Weights of a small image super-resolution model.
Model: 11.4M parameters, 48-pixel images, arch unet, norm batchnorm, activation gelu, widths [64, 128, 256, 256].
Data: trained on stained colorectal tissue patches (NCT-CRC-HE-100K), 90422 training examples, 41.2 epochs.
Rows from block 10 of a small image super-resolution model, named by matrix and row number. Rows with one number belong to one channel. Each number is 128 + 32 x the weight over its row's rms, rounded and kept within 0 to 255. All counts start at 0. Numbers have three digits each.
After each channel's rows are labels from the 100 images, of 14848, where the channel reaches its highest value: "strongest on" is what is common among them; "patch colour" is the nearest of a few named colours to the mean colour under the peak. Only what is clearly more common there than usual is listed. The data: stained colorectal tissue patches (NCT-CRC-HE-100K). In brackets: how many of the 100.
# convs0: first 3x3 conv (model.decb.1.0.convs.0.weight, 128x256x3x3, each kernel summed), inputs 0-36
# convs1: second 3x3 conv (model.decb.1.0.convs.1.weight, 128x128x3x3, transposed, each kernel summed), outputs 0-31

convs0.59:091115123069164087218188143098150187148106091168066083101127137061134077138127127125129077130207133145117095100
convs1.59:140182137098087127152122130111114190123107139051141127122137144135095113127190102151072099113138
strongest on: tissue: normal colon mucosa (63)
patch colour: grey (41)

convs0.73:161105161128113141148117091060112115154122163159120112099090071105102144141125132138102114112136136082108104146
convs1.73:135076116149101070050168126104134142109087133136132168150119129146098173146082049111127123108170
strongest on: tissue: mucus (30); tissue: cancer-associated stroma (30)
patch colour: pink (71)

convs0.21:100086105137154080082200092166124162125173171165099080099149068113064173181086127156153132073116092102176177064
convs1.21:079178162062123174121099150068082085151172176142213117181156106182138179122079169162072150114130
strongest on: tissue: lymphocytes (86)
patch colour: brown (56)

convs0.98:124123132105181144131101084115127160156142130122101141145139126149133110113133102101110108181102116142151135092
convs1.98:136157099134085148130121156130094086134136180137093175156097165116129146118176141125133148147118
strongest on: tissue: mucus (44)
patch colour: brown (32)

convs0.5:134154136133129086135094130165114114083099163174078113134080122128076143127106157126047087170098136142130150094
convs1.5:118059110103108110125110175096136139126071184154139139188161136182115134090088148145166106118135
strongest on: tissue: adipose tissue (62)
patch colour: white (97)

convs0.127:134106170117080210090101109145175154072068106109093118070117106081106089158073161099114116124101090060124125137
convs1.127:176120116118126105126117121107110149057155103169149058119123127196145174157209088142164144111111
strongest on: tissue: lymphocytes (85)
patch colour: grey (44); brown (38)

convs0.55:141095095104199196099113086140127160134121083147038085094091109130110109148137155138111058110097113098132118121
convs1.55:099092145073158085136126167090194096165163088118117144104180158103125101146145129133137121137196
strongest on: tissue: adipose tissue (26); tissue: mucus (25)
patch colour: pink (64)

convs0.64:084135101103129156147119086080140141131121121096105117148126079099126063130078123096119096136111136158111104122
convs1.64:133139165104130062167146104153159077117149127134128189173118175138104143182136128187146094145169
strongest on: tissue: adipose tissue (84)
patch colour: white (96)

convs0.71:131117131134147107132083142121130109106139096172127163117103105129108127214093098086085105112121095117112153137
convs1.71:155175137119135121172174127130166127142155069156068149195140104148149142157136132099122076127060
strongest on: tissue: tumour epithelium (36)
patch colour: grey (44)

convs0.40:123100126079157149116114145149104139069114111095165110114166114156074102101123163168105105153061153074130193093
convs1.40:089113155118134152109097116113150185145159184174117142126119175099126173163160152095150127115174
strongest on: tissue: lymphocytes (99)
patch colour: grey (47); brown (28)