A small image super-resolution model, trained from scratch.
Model: 48-pixel images, arch unet, norm batchnorm.
Training: soap at rate 0.0024, batches of 384.
Data: trained on stained colorectal tissue patches (NCT-CRC-HE-100K), 90422 training examples, 41.2 epochs.
Rows from block 4, named by matrix and row number. Rows with one number belong to one channel. Each number is 500 + 25 x the weight over its row's rms, rounded and kept within 0 to 999. All counts start at 0. Numbers have three digits each. After the name is the row's rms in percent of the matrix's.
# convs0: first 3x3 conv (model.enc.2.0.convs.0.weight, 256x256x3x3), inputs 246-251, a 3x3 kernel for each
# convs1: second 3x3 conv (model.enc.2.0.convs.1.weight, 256x256x3x3, transposed), outputs 246-251, a 3x3 kernel for each
convs0.12 101:529496499480531520474479457489529481474481523502516464501508527508533493493516479521462473502452528488487520552490488520475556488524527468532524538528463498506524
convs1.12 100:514425500402488554470552489489509476520510488489496513530462465499524504481490527463507518535535489477535532465539506544539491505535534448464499481510577486494471
convs0.13 098:479489538504518474541514514510540491507493490550500550489482515485476508512504470483521548502539516461468491520522515509512534456447498500483500450479469491451507
convs1.13 100:520494463505473488491544504514524551519527465506507477478538466484495464493473520499470489526465485464488502529501488489475513482506501507532557495478538475505500
convs0.14 099:553495467531482464477472456501509511475486511524543466485519492473487532464491478478521469493483475539481475517498500496519545492539498521474515524506537533498474
convs1.14 099:533503522523522479508525497494496499473479488483509426507485409511475538515529510512497499553508543510503442491551500515509517516501521498504558504470479482467534
convs0.15 101:478486488512532469481487500499515488507466515496489505444503484493502496459505509495478470535506565527493513525452521513463489452482477534524524501510488499486521
convs1.15 097:501529512480498444500535526466471484488507477461517544485493504476485500509468502476520520532492499505530552551495550550520455513475475497504478517479471488498510
convs0.16 098:534484479503535500472476519441517500536455509493497529477496526509490535486507491488541513510508485497483502479508505504503519499515491513518534512503479486536495
convs1.16 100:466500459528501495484500518466472517483486476523464503491484477523493477460461459512456487504471502523497525488552505519477530540486524510507512521526492506523505
convs0.17 100:510497496494508511475486521493510523454540502510521513493479496502517493502496521534475505478486506485525434491507502552473494507509428536545529506534483498497518
convs1.17 099:485536519523509507466488527526505470517453490508489496459503488537485537491498480510443513531525515507513462465537560450468521495514504464495494532502523494503480
convs0.18 098:532467506499517531504518452513474519501491499479457513508542502461490480491518478513512510500516489512508471513472497479473483492521514525518488487495525494482511
convs1.18 100:531490515528468495497450496536464471497483487479506546485518544490487479499537495477502542467518473511486482478506481474463477512485468549511534501447515427455486
convs0.19 098:452486500484494485489454519514492487482485468527521504468511517506488496525536503516497474476520507546535481559533499505484525499533488481475511478504503510532534
convs1.19 100:518480492512465483501505503484532499474482507466518536512485502467487511506504503475454484572502476463503547539519455470477515519511470475491520544504511504515461
convs0.20 101:473521491467501498528484486522511515482479484504567477484505540547515535492509519513506507500449468457546482492548485540496479451552551481496505470487481494494529
convs1.20 101:472570492530494460482502475505521552503512487504546497503526463481477515485499523499527500547495497534530514481506491458481460508448493535535503475548505537535500
convs0.21 101:493501522468529499502499463517474522542506514490495456494512483503512476521485520465482522478500507487513510512465491450486493485533519549496509471501509488501494
convs1.21 101:470522514489518493541518530504527483530499465510513528485497488496496526486491535471526521536522532494470472498477543421537456476533486506494488479511493509520537
convs0.22 100:483475496519573496472491500502506506474521483495468508519501506500496512504486508486466482532483503517533506508498494515467539491474507544500483545518482514481453
convs1.22 099:495537525497481505498522535484466525497513470534544519455480498487487471536471504479475483507445487501530559482524536525470510490520489542491495485459478526497515
convs0.23 099:444508505495460486454569519516530536503490504470494494478493517493458470489512514529507490458508443529537470480488502525508496480524541503507488524472498504499547
convs1.23 101:493556479525471462495502542479494512499519464553524487485483495504517459510483533509492512489536497496472508512510524511518469486506462466502523492520512502495487
convs0.24 099:491511527474536540506525552498504479518526513498507505518490468526524518487507504465454570472523518489496501550542509504524537491514492497505479464547476475497509
convs1.24 100:502499504508519529500490534479555468462509517499509511569498521504525485506519469492453510473530497494518504501475456524508493453522536503523518458483503494485487
convs0.25 099:520497540491530473490511489516494488460490513507500502495503481508475483486489494496509479506481504466479506517467520511502514495494510502463514543537477491498504
convs1.25 101:497510485489476484505482477503509543538504509527457500497552518449419447463489497514532506510563505487486470509429529489508495475513526510533533478511515549507522
convs0.26 101:537491501495467487483469485481506507494506467476515460519501532506470499535504516519582475512504466507491478527511468487522561532477505499445483487463501502514468
convs1.26 099:507489525457460467505537432523476507498480478485550511498466505498522498507498477506498525515453501487515503504468498441490498528473538518500528544483510471522488
convs0.27 100:519517481441498526496460466507504514545497510489486529496494443515506473491509514521459516504522471496511501472473531464477508498502502501498492521531472506488492
convs1.27 099:532476509523520493515450536507462483511455497470543455502496486491511448484531464496532491548527482504497506523492552563471508521512547489473476509499479508491459
convs0.28 100:515514540544556502488493538508485492497439534519510508536503506481528512516484535495496506488530515506475512540486498511515456457494478533453502503540508501483489
convs1.28 100:486506519514508511523471508496506532503479470500543539495487499469457516513529523488487486502481478492462534490506505567483455505505559499489491531509498523486514
convs0.29 099:485468465511510523501492510461516544473469477539419499521481507486512491518495513526473514493499479443513488495504456500448470521510520467460495469527452519524500
convs1.29 101:497478494481536492527531483511515498456496487530505471510459479492491486514483528507510475498498463516518497473497539465493515478507515467493519491509498493534490
convs0.30 102:496521467530482516502495513488538475473480478521460545495493534545447489480478491493511474492511521468536539493490534489516465527530477481514560528519515498513515
convs1.30 101:505468485490527456494508518528557514522524487459540450510478530559468524499477488479481532552532492521510494534517506489495529502491524537515506561484528519501514
convs0.31 099:506470481482524513506533529484478515502478520516497505468486520495497488528528494511479473500482481504483456549476492481432489506484491509481518513515460490539493
convs1.31 099:512496509483512462497497500492490476506482478456505475483497529514543550470517491506520464504531511494514486510528501512460507481458498517519513478499481494500479
convs0.32 100:514487525500504530504492501524489494474461482483502525497517459512510488470486492436472513485497464525505538498525528513502493530466477482517514483488481522498563
convs1.32 101:499513482520497509470508504494501509510513485514494531471526544477510476481508507514514509481487501503497505491509532510517522536498523485478526445506457512474513
convs0.33 103:515527494526495512453514508522501468515493514473516487500499498500537516493521452459516493497493493470499509485460539491489479504481489505479518501480457532479494
convs1.33 099:484449519490522511515471487487477536498514479456496515502490471487498460504533528522490482459512450491484493524502486512472520522550563515470549525469453454499486
convs0.34 101:473504490506544481485516556496503514531464474510500533503492564467535520501481491524518485509519508508512513521433507474470539483482502508485495522513515489454440
convs1.34 097:493478524459492516517523467502500479493446506494515545520490447526497476472516490481479549474488516485512513505465494534493526513500544524475526479487511482493543
convs0.35 101:473537526529507517529522536528546515510549530449511476544502454473496472497494516447467495514481471508464458475513538488495504510525445504510510519510506552469528
convs1.35 100:440526490462483465456457478530532485509500477457565498492471541518533481441498551530505502459534521508537513495501438546512516502504481464501489504453548483536450
convs0.36 100:504513473453498537513513510491507516468512479533521495457540511519471480479512453495506458440497512547475490533534483529555541472482497506476485484483516481497534
convs1.36 099:457501494464459519506505492510507426487487443522484504481518522483467529484483495503539532527458497531468530520525465506481515474504515475535521554459454514513519
convs0.37 099:518511527487515469497528479490489493483520560462530499483504495521485539452501520518542498489471496446488477510487511519453471491490505499459485481479514474487495
convs1.37 099:504534481499473536473455496511455478480498508487537483473474505506487500521548509507474510459491494501506505513485501523485497531477473446502481504509526456471468
convs0.38 101:468484536488483499486497496527535483527528497529455506463542512482516519491501462494499505523544508500475492506494540483494529463524465455472479536514499514538496
convs1.38 100:514490488502497497519513511485525528506489464465524475510504474493498515513487482505526537491474477509484491481519481501481482529492474477495520481495516526493498
convs0.39 100:562501491481488518473512498465538466519542529471504473479536508516481503465513519485535559553475521458497501490478455512507487548531467495489504472531516498500484
convs1.39 100:535497510494523470502499505527524508493519505511513505526502493490464481479518489468457485504516477523481482540488528532500481465523500486484518508476506489468511
convs0.40 101:450539480447504477509528505462516488534509489489518504502498466507508519507524482517476514514481507519517494497475505522478483532510515531554513490495520509495507
convs1.40 101:476499513522477483477495501516503510482535484492534527526479473476514476477497500456517540476502539518479529497510473519530538504512473495497557516480524497506507
convs0.41 101:505520490503543501476526498499514531452533528499540512503450510515492518483500486535517523503497483501503522449545549529527449490503528547514481485521535526477482
convs1.41 099:463512483486531461506546513511527531478512528519496532499484530489460544506499542499491484477550519534498526473483502521509503566548506496502460551531497459520471
convs0.42 101:507507514526507559488535477495466495519509470510527526491484460469516460503532493536493483470509564474523511533544484471530501485514498523456510490508541524520461
convs1.42 099:531531465468515477551425492522479427492537502524537492498532521484486548530513561499535510521480511503536479486520506494447522504496500522533489453495492501547488
convs0.43 099:505488528525526527487532518483485506512464496497510508482471504516527479486473524504525511472464491480489521465519531535503500502485504489496506466491493514459512
convs1.43 100:494508515516496510502480544436549531473515485539507499506518514477461447492528465517492514512501472462510512509476475474534499508513460476474507494488480469502489
convs0.44 100:455512502493476510509501495506512488523507477510509483455487449511505527505478471524491466489490500524454501483498492481484479468538508509468545536520519521503521
convs1.44 105:515482476483480505501512475530513513488486498511479509532490552490510492446480553499499521508492490535441547495528517488489514510502482535434549478472496532507512
convs0.45 099:488502459469488514495504502486484461478478532509470461533543480475502515524495520473508531461524524474466490524472523468504512535506557526509488469511504467476508
convs1.45 101:448516519488480493504512497505504501441486465491512518528434522498465524549507463480515510502520527476528492437495495503479515509517488499526473466573491487496505
convs0.46 100:530465528514558520516521496496466462522518514481493471485510493491483483510499489514452548518550527468477463522541513470496506454533499500469526473512500496529466
convs1.46 100:486496503504467497515458517474511489488484485494507550484473492532521515499525503470518475489476483478502495536488538534487487518510473477522476505441488498510466
convs0.47 099:522466474493447459482504472486475522473495479495492498511502485553501538493525541471508529479477509507463514522468476511522433498507537477496503472487534506489486
convs1.47 099:502490523517495453506531531482512497460511541483534551486489488488490482500455501511512521507485511533502540510520476452535485507461491518500513480502507475511546
convs0.48 100:476514498545464483524528486527495538489488530510494535488491538482503477450468463497535455511485461542520479513511483494483487514479520500500475561501501508532512
convs1.48 100:516509466485513506511502461499553475476514485516498517486545496493479526497523547524528550488489476464500510529528533435484480503516502503478489534493521500502547
convs0.49 100:512495505505510486530498530525462522472481486531505510493497497533466518499527493517485490522543524498485514474479521505475523487484464521447464508502515519499502
convs1.49 098:498491459528535469501450475497512523560519504503537484511506531530449488521442561487454502472533512505538550504535470467515466523533465534492525500512530516523485
convs0.50 100:485522487477525528490496524531520537471509477511498491502478458512476474501427509496497557504506516461510548545473491473471514512500485515495521533455481494505495
convs1.50 100:501486460500465422510484520500543515507530499521489543515490509433552505500495487524471510483512515497531459472504517517523491513489470487518508502517487533510524
convs0.51 101:483471516487519487476502508502498535486485486519557527487488485466493496531499494519475505545489506529509464495529461520484486516510481449483456507487476471495521
convs1.51 100:474497493515497555531479462562513500497493473477489489534492528516519485492456514467513480471526462494501487490500503529480500501437515498492525517489451475513470
convs0.52 100:503507499499534500485534546496518506485522478502506487525515517486520516502490543516438487506525493469503531497512488514501513508516482493476492481498470440508526
convs1.52 104:455505498513481500484508495515476496539448484494564501491497513483539501539492478513507488494500480508517509502485488474484477526453510486532532491519490493530498
convs0.53 100:454525519502564489484508503486506505491515499470483473466491496515498460499514515479501508468478469479504487525490511503500547522519521503495516494467508502508450
convs1.53 100:472501487484517452513520504518481490441499498514462510529467516527503482487500498501517488476494502509508531529507501525496534517479481472485490477522514478539500
convs0.54 098:452487527506498513452488550516503516511459485505515501484491454448512539501505481537507540513509495490505518455466475522483495489465499504463489507485475480472543
convs1.54 098:471499523458503479477498511485486484515501444514524472494539511499529515504468473489494515532501498472459465493526511504522545504527490541476524499523487497521519
convs0.55 101:498493550507487484511518497512511519511498515490462482513504534514492498525474483499511521462522458509556487513448516487479489476517493495472449507530519489441467
convs1.55 097:532514453505492544517500525489506501538503496514486470487480504504495456528482507470484445498539501486501504514527466501516498525483528474502572474523497525494493
convs0.56 100:488506533513502515523542489491529491500541497489520514503533546486478414499502505511506517511515444492518544502473524455452497494482518520525508508539500484522485
convs1.56 099:453476513462475526493515503502464502518459516504436487520502487502484505486478504498486490472501505536526508506459500480463518488488531551518520506529503456536493
convs0.57 101:515491509528501506460513496556516436495458464454463494540507521540518592516515521466471477491518552531472519512530504483502544530510477486477505489468504451481507
convs1.57 102:538507482499489470533529491470485515474524524476527496496515497486513565474503519504479486482483469527439545441488475478502532522501505526462492491510488513474473
convs0.58 101:461424510542497482480506462484475474488475564472536481508483493445520539476495460479482502520473514541476524477475471511502481522509562524490492458503475581499483
convs1.58 100:487512523528529527529515492530504523479482493468469524536488506537503488509477477498499466473475487482516499513440511482469506504540495450505505530486546479491512
convs0.59 099:507520496528481485472445478495466506513469496537503496478485480505473531501522553531426521545456525514478536498517509461513524548518487537460468534484523503476472
convs1.59 100:510470485433526503467496496502489524516516522484496510510514513501456517514503558513504519508523518510524469546487512489528516504475468504526490506506475480532537
convs0.60 099:520508478508488458538481493529559513509534514493503522512502468426448529491503523502519526526501491525508490428505482466504436460522499471515507501476452489516549
convs1.60 099:490543522497460486524455483476476504539506493537487543483499494517498505516475505528480484531469510533533470479542508502505514526492494503489518485493506534497505
convs0.61 102:477465499462531532508533484541511441491488477465481489486478526505504498489499480454501509493479498472482456431506498489491499457491493490487494540498504511484501
convs1.61 102:482517537482457521520498579489481482515482592511493475510512516500485508514488501446542549515491504500502494521479511478489509548473501516521534496482555494536484
convs0.62 101:509487505479531504525449511501496526501530570502485505489514510524519499490491495508530488509492459473510507550470526499480474488504515485467518498475480503511495
convs1.62 100:474517469506516521476532491535495458483460463498500504488501492458536501507459522523486536527536480513474485516494511493470513553489499516477490497495536487504526
convs0.63 100:493531511479533498556477516462506493488518511499470456501543545480508547493525514485550500499485474505543501487537482526515479505489531465515519523535508485466527
convs1.63 101:496467537504478530525500532494559465513501474498512506526464534522486470507521522448480529485497519500480499483479544494522485498493456464489479519503501508510478
convs0.64 102:477495510532508501536493529511508519462494472509517505468515551503480454550516496523492500463479503558494487498498520545481515504487486449507467457444500513473517
convs1.64 100:489521500476476552442464517499487543504495508505494542509476506504551516510508486469517488495519519488492495469495536468481495527500520505531499517473494510450520