{
  "image_size": 48,
  "horizontal_flip": true,
  "task": "super_resolution",
  "widths": [64, 128, 256, 256],
  "attention": false,
  "lr": 0.0024,
  "beta1": 0.95,
  "max_precond_dim": 1024,
  "merge_dims": true,
  "adamw_lr_other_params": 0.00077,
  "gradient_noise": 0.3,
  "epochs": 41.2,
  "adamw_weight_decay_other_params": 0.01
}
Rows from block 6 of a small image super-resolution model, named by matrix and row number. Rows with one number belong to one channel. Each number is 500 + 50 x the weight over its row's rms, rounded and kept within 0 to 999. All counts start at 0. Numbers have three digits each. After the name is the row's rms in percent of the matrix's.
After each channel's rows are labels from the 100 images, of 14848, where the channel reaches its highest value: "peak at" is the part of the image that holds the peak; "strongest on" is what is common among them. Only what is clearly more common there than usual is listed. The data: stained colorectal tissue patches (NCT-CRC-HE-100K).
# convs0: first 3x3 conv (model.mid.0.convs.0.weight, 256x256x3x3, each kernel summed), inputs 128-255
# convs1: second 3x3 conv (model.mid.0.convs.1.weight, 256x256x3x3, transposed, each kernel summed), outputs 128-255

convs0.222 098:522452494498471510499548351516538606489482608622562397464477534517497509504513514556535523585545514497494508492438468467490418432423513519527460458449517485515469529487469553523474551481463514481432505538510534394504597479495534613435555497523451507499476521515441508462441468482523494529519490540541496605517451484494567480507516522527525452591447609458527524566490546548490561575592
convs1.222 096:385445502485484495483461526476508526616451451497444416463518571518462463577499450506554449543520426462471486459596513429516633469530484412455463426420612470359500467470474552600490458528534412540440531509500466538432550458435468552513473458511580537557587520480583496504553530560537528457429567509492510537466520575483535550443511490400485511482435430454501549553532568503479411588576
peak at: top right; bottom centre
strongest on: tissue: lymphocytes

convs0.163 098:494492563514482512542477554494508553433503550514479495363425512514529424559556537533448420513448457546497460586519490441543517517539445440438565507448545451448444466617423532527490441524450472510506498505480563456408444480488510498481450453421608449372514480523459463510482421508598474565538532474457516488500442533506550547498508572579465463423432567443465538437520456539398506517522
convs1.163 098:458578568516480490480514564460425501513523517457488543384512506535570509523528492412571460503443482468554542586407540491425497479456528554450510475437481466551455564531424480518412508553499461490607534541500530475482464437527527517575511543483515426492479547532501458453593543527501552417465461516486595586477555397455458436553457525491514461454588517515465486460499524513544365622560
peak at: top right
strongest on: tissue: adipose tissue

convs0.135 107:454528494503438437459530451408517526446425536486502401535511477566519504476564507422455415582437448483465568498420509569453571505548495446482472471524470603466585462494472545475556553492420503441545437442495610410532480484430532495420579429535507502449416487425380574512510360472527505522459545525489482472510488427623557508436438572514413433435496575513479560564496416438454499458524
convs1.135 092:429475477450492541513488520553521513480431447404493487561591494513515452591417524585450555497495454538435418434528470567496494503475632517548551501554436479533514583539572472438492509471486581638492405465476570486555569521384537439533514518467543501609450462556518530478493486556501487547449416503536425494492439535425518437510519590512616445501526526438466450596443418508474431499382
peak at: centre
strongest on: tissue: lymphocytes

convs0.159 102:558465539427458396524597536512523500383557456478532512572511495552470538463510483545454556455623500457500535466494405416453529442538503585430498491585507456549535439528492572520529536470532560469489450508491473508524512507496486512506519493518519418523467546463509517446441425469577466499506501504479552502491497474542611474586507632508462504447519544536511496500593551537502405439456
convs1.159 099:630460422464573526490562464526485544524535433531485487441502499496519583489478504586435512548569521488478480541555491439621516476443489514512536467523567527472504416527534508446576494520570435519476419548586492458447456536489474452422566523478569503436503513464535545524484447507580406576441550514466463450592410560470519461567453550569534666477501560505562520516451539518505529460479
peak at: middle left
strongest on: tissue: lymphocytes

convs0.188 095:479477512519508482521468496498504529510472546466453422448451542546462470405545533604505539520545487510509414458490503503512512492587541594550479528513465490581416487476467499583452534536549523521539494509552598508551405565463529421515467461514533476509385511393486441540529491512444429520555519510473505467560439459365506396558466458590487532586477530551442552439458494473514507550562
convs1.188 104:553547477542452498484540462538388484469597612575533453402536548516512558515460401535563514593566414524558524489543455535510431541468497326474479541557504474449541433488504600527571543493579559535497530511525563485413424493464434518451509501489580510486501518542447490498485495540455473492481507513559549527514472504530414459396555520537568552440464514531504570487458496519588467516492
peak at: middle left
strongest on: tissue: lymphocytes

convs0.6 103:508530531452529514522401483579530481480573560426526481524477547468419513611510542534494443546506456563575498591504365497490423463518531441566537478466579504482481460352503489596503543603496468561464512504541495483462414519446533543480421511531531504486476473716468546550434464532437596534509503440443511565578588536527394536462506497497472507464471505485466534477503472440487531490601
convs1.6 107:481418412544610513547539459533523491419556421486529499460486532439532569594568454469583510616491465506464541550490472528508545495496531486463477522467553525497572499389476426472415552523530496472494481547530419524511490534425480521597486513559456495451503481403507556458449542480525437513456519496462497505409545431492492534339454510468473443533525531502428563452599559497610506546491
peak at: centre
strongest on: tissue: lymphocytes

convs0.5 105:555530543434520339533575518502574454542479571528529402515454506569493530545538578492463482481516469433515493423550427524438436510594454413489453515574513544500460472458516497542397561465522476503525463424481398479488530391484525516468477470558425538544483524563420504449527505494526561508475578496452458471505554497460430491592481504470578509463512541540483445375566496575550497500444
convs1.5 100:565500500468480498407533436509495470498410562524529501610565552433515521535490475439567458491433424457514542445516514542455378492510499501536544505528466496535523450532485367503543450482482509467482528535504490451485525561526492552486489595328445432532524469469512509533507535589399473489490502496579513513425496522529484482476439483474470424459436458532460411530466494576459520573467
peak at: bottom centre
strongest on: tissue: lymphocytes

convs0.161 094:468649522525483548654480456464498413518465509590634538465530599463477471657501513441522532555467536528501514481537493421510484536476524493592485496533430541478466465511461454475493489532482477468469524459555509458561518463422509511455596485503565536482594405393481541536531419509514458490526463507545474467453521492574402587446545541513448485466547468467520508530504552429462531487526
convs1.161 094:533517487572531490425464493438590557470474531537468493466520559407541522495406589453500496442477471413556524534497423506506482409462572402463435554541509534599522515510520479558506494553466482516405468549414487552540508490588574526502554450571627540491522548574357516556509474577455535469526471555534479493560440486552524494481523500549581480537480503449526513437539514534381450477495
peak at: bottom right; top right
strongest on: tissue: lymphocytes

convs0.89 104:527460471579526490446518485463492567530463481473447479491496475428518449552500559536464434479517450450441498491525522490412533578573494529456427429571439484494435439490541378547405485440348528529473372538507483461497513563442491513552518490524560523417571481515467569511422408437435463536457475520376577460441486477433449438526500461485502540523427498430525519573517525503416441456499
convs1.89 099:473436451446454416543453480439582537405568480540521480530523477466457603445563539569586505490557532500503580466524418547494513491478494474494509449485536521521546490498550447459499610506526496410588506484573437398415501401452476452540523533499495405374410504464619487464552509507545487488503504502582431572467562464528500456499555523502432627550512516465547401498553415438499551518502
peak at: middle right
strongest on: tissue: adipose tissue

convs0.56 098:516447528456544397508425495532534514518535534486450459484464469507509542458582523476495568520577529367447552578558441493474378469564550473497452597497454479488474571490439494433568474531521594424506523491471503442557531609468554576490435532395526455526480482502405498574477515403427491616428468512530479417574503473433478455449455486515526503556524378475432456489579477565546462477570
convs1.56 106:538563500461415572454457517461440505483449493566544540399489508548502500475481426526536525541496498514450408517549486476407627450531556523519593563452435531515526447586558547511542427522523522481518525535570506454506463550584458553522458541469483424512577491466490531500497497583451520539522507432547455403435525433500529455489539448449446528526423534559477491529546407472472574442444
peak at: bottom right; middle right
strongest on: tissue: lymphocytes

convs0.196 091:552443538446558440544505571610460552466413455518422451527477488452475579527414437556510525411443448524468522592535539492494540580577498533470533488472475519506543426561457569562544547476473396427512454580467448501522515561453486494542464574505521499560451492396580419506399597488544471479417606471411446460499441475496562485506422520484446562462470501622462471454560442505493519468518
convs1.196 099:468548552529437488531501559541470446558512448447582497611526427537435609521355556536525521523519518485555543498501459557436465504510549498529429514489451405579517477532481514431546538436504491488568468501505558586482440511490508446524483457489580490501421537483580553501492478480515616448548476457457504464483512539469450354538508500533360372530581514464500516437499476479495443462555
peak at: middle right; centre
strongest on: tissue: lymphocytes

convs0.160 113:479492558514437523518467458560598477580478375589466495507479586456520493507445461427420483440565523578555550444475549482384494459438517461424577523449411472491519405461523506464488527447472483476537573592476434508559541497519525465398482472538526525553533526437459539497583440503443460540504540449524436484459424492487460439518535460483483522427444545621528526483594446586541500599452
convs1.160 098:518543450500467481486562450482528523487564519506476500469566488518502454378600534549489465520451470456471452422522563575524462523400473469472447452508466535495525485456454544536477443475596474421550475434554445408514521540458467439406532516420472474498393431495509506521551477492470586596425519516434462510455468480538556507466500376482516528516473538588446523442438465474554518596491
peak at: centre; top centre
strongest on: tissue: lymphocytes

convs0.154 095:538485587540499452532428526562591510566470467460466408537484532569506578531389466456598565509540430572491425448549573536507470451413537525519514460593449488464496555578436450450471599510488415476482526459582598458399562512462450528430535460531549530439501478444536483476450448494430504498460491608511527547444442572566440508470416384500524455512542408474560466466494471503588465554525
convs1.154 100:514549450470523450502574474507447483423522467459544498443429561567546500542525526435487415524533476422494430507557480441504505465482528527472507474465455572506524456510559473509456528442600546549447458503479512492521473529498518476398518547546486489548627458481516470496606484586449427439399511420487539443544470518480534538543382462493391511494499516527406469440519493472444427461532
peak at: centre
strongest on: tissue: debris

convs0.2 103:557562518549544459552517492491569487552522521459447490438413556533517586537482538437472460574487482472449571549470553517482541494546500553516527573530439574507470542520396520572561447504497457501573427436480556555512443517497536496464506482443491411466500545461438589501523373472448450553482481535444588534422422551522499520456445440453513463470494566580576494499494543450504460512512
convs1.2 100:429466458589533495471478435572510360460499532526513451511504520505578549485600558462483497549553459574403538469502460416540442422492535597474481449530526496551538567500433346425507508399576469475544531497551533511473588467429607498445549532438523576526413463521447538458481500613412486478471432480578507533437542522449536496513457569592471515535404497465479498551556448488464514583506
peak at: bottom centre
strongest on: tissue: smooth muscle

convs0.211 097:421541499465427482460546411320502524502564513515506456427494558528509495475511402499453484502512478479585431479521439485528580491516491461502549542512435512442458590565538424560563421473462387519457602496432442442532508443530496627516487505462536523516498503508478476478523434573554487509417453541481491487512586477532648583522578435476446410538481573491469469556509424404508481498493
convs1.211 103:524495539454513548490491470487522393495523606588528447500468433436520501444503469416494523503464377461506537402573540449518544488474459525557585503637489439574491514439573442634501468537487519518524510483459590429461492526553544534488444471473471450481534410463510505505465507570445490421527519526436527496520475469502459568494448468488569473554527424465515520336422567598516552533546
peak at: middle right
strongest on: tissue: lymphocytes

convs0.126 095:520455500464461548453526392441584565423525615518546538436495467564448547544403479493508499536483461422469456468422398565474422375522446533516521503543462428442453468538496516532504587497493585451484565473485447464431564499394409444492565459502480414540450455482539404476503532449446448461591498531620480465519490473501536457448454522505472476556470439436506525494553531533390527488555
convs1.126 103:509474491508436575549503565454508622510537554541501537476522483374474478498490472506569559556502533427550420536412443433382491583481507512412609429541434551562594463442412576477552507548507559519401478454451471489557497552574490515482470482532498482490551626483443582433484423580531499471547473476539567502501440559553437472455523541472456489483549534496558486484557486490505533516483
peak at: bottom right; middle left
strongest on: tissue: lymphocytes

convs0.189 109:443555531538490479547480520471526481511526556599488505457488403579548506580502428497509523571506447408497488506573543520582416457539466534458499495473442500481602532445422488563570484613411560455533474465432482495475501495495548563424454555520492473494526483382524420553505478556532472562506581575473446540543524543479545498539566452513523499577553492539591518510479537513551432457435
convs1.189 098:514475451487435572523430452509566619551521518483428569479588530528455469536462512491461440512543475541432515381441506534467476554499502458443428460544545628370482490567554476463522522575574472419489518478601415511396536555547572487463440425578453480522526486509525506522543399445651504420531471514507511509563526552477529586495489527446521470483548516592606540439507554506538494501535
peak at: middle right
strongest on: tissue: lymphocytes

convs0.216 097:481523474422587450554405462533487498448480445499519475463473494516460454537513473521412526508483494520423512582480567525473465440437537445438541409462477529539454521567496458451476446555500446526480476471466608547518460585560417557535529619427540484469527571478492540463501571592522528580531437530487531418491538490439478515457465481456492515503437459496517518392470447567518476494627
convs1.216 095:531550397484444484515526422571477459630474457499551577464455509520496473479474500470492600542444498382575614466518585491526574438437472462534511463552478444325462597505479484444510435533512591636561529595476534518527436560501430461499530568502541462551552425519506525593487562503449553537533526512520446581444540484538453523528540503539539472451553460492531392474482457476482500560420
peak at: centre; bottom left
strongest on: tissue: lymphocytes

convs0.98 113:524519465510520554490519525537498545485440520527478442496518488451442477570528498477431503632545522486420461554469503446576459531569503532524605482468523535494541417540542447448471453467470376517521508432581558541525401514534501500433484554525454451445594500410428530493446470487548495485554468415517395451442427490490500548499456552452583462471566496508563554491555465529535489504523
convs1.98 101:512416415519527466533490452448597544528543475526644503500468430489402431464510547510446455626430414485533586528424494494541423482462549473406560505530532533492490476525634443506585607543538407524524467494501499484528472552444410556499555556505505435525434481482476451439497585447555431472468511523545468478477474465476619526486423504556538422562417528502503510461572528475467425584453
peak at: centre
strongest on: tissue: lymphocytes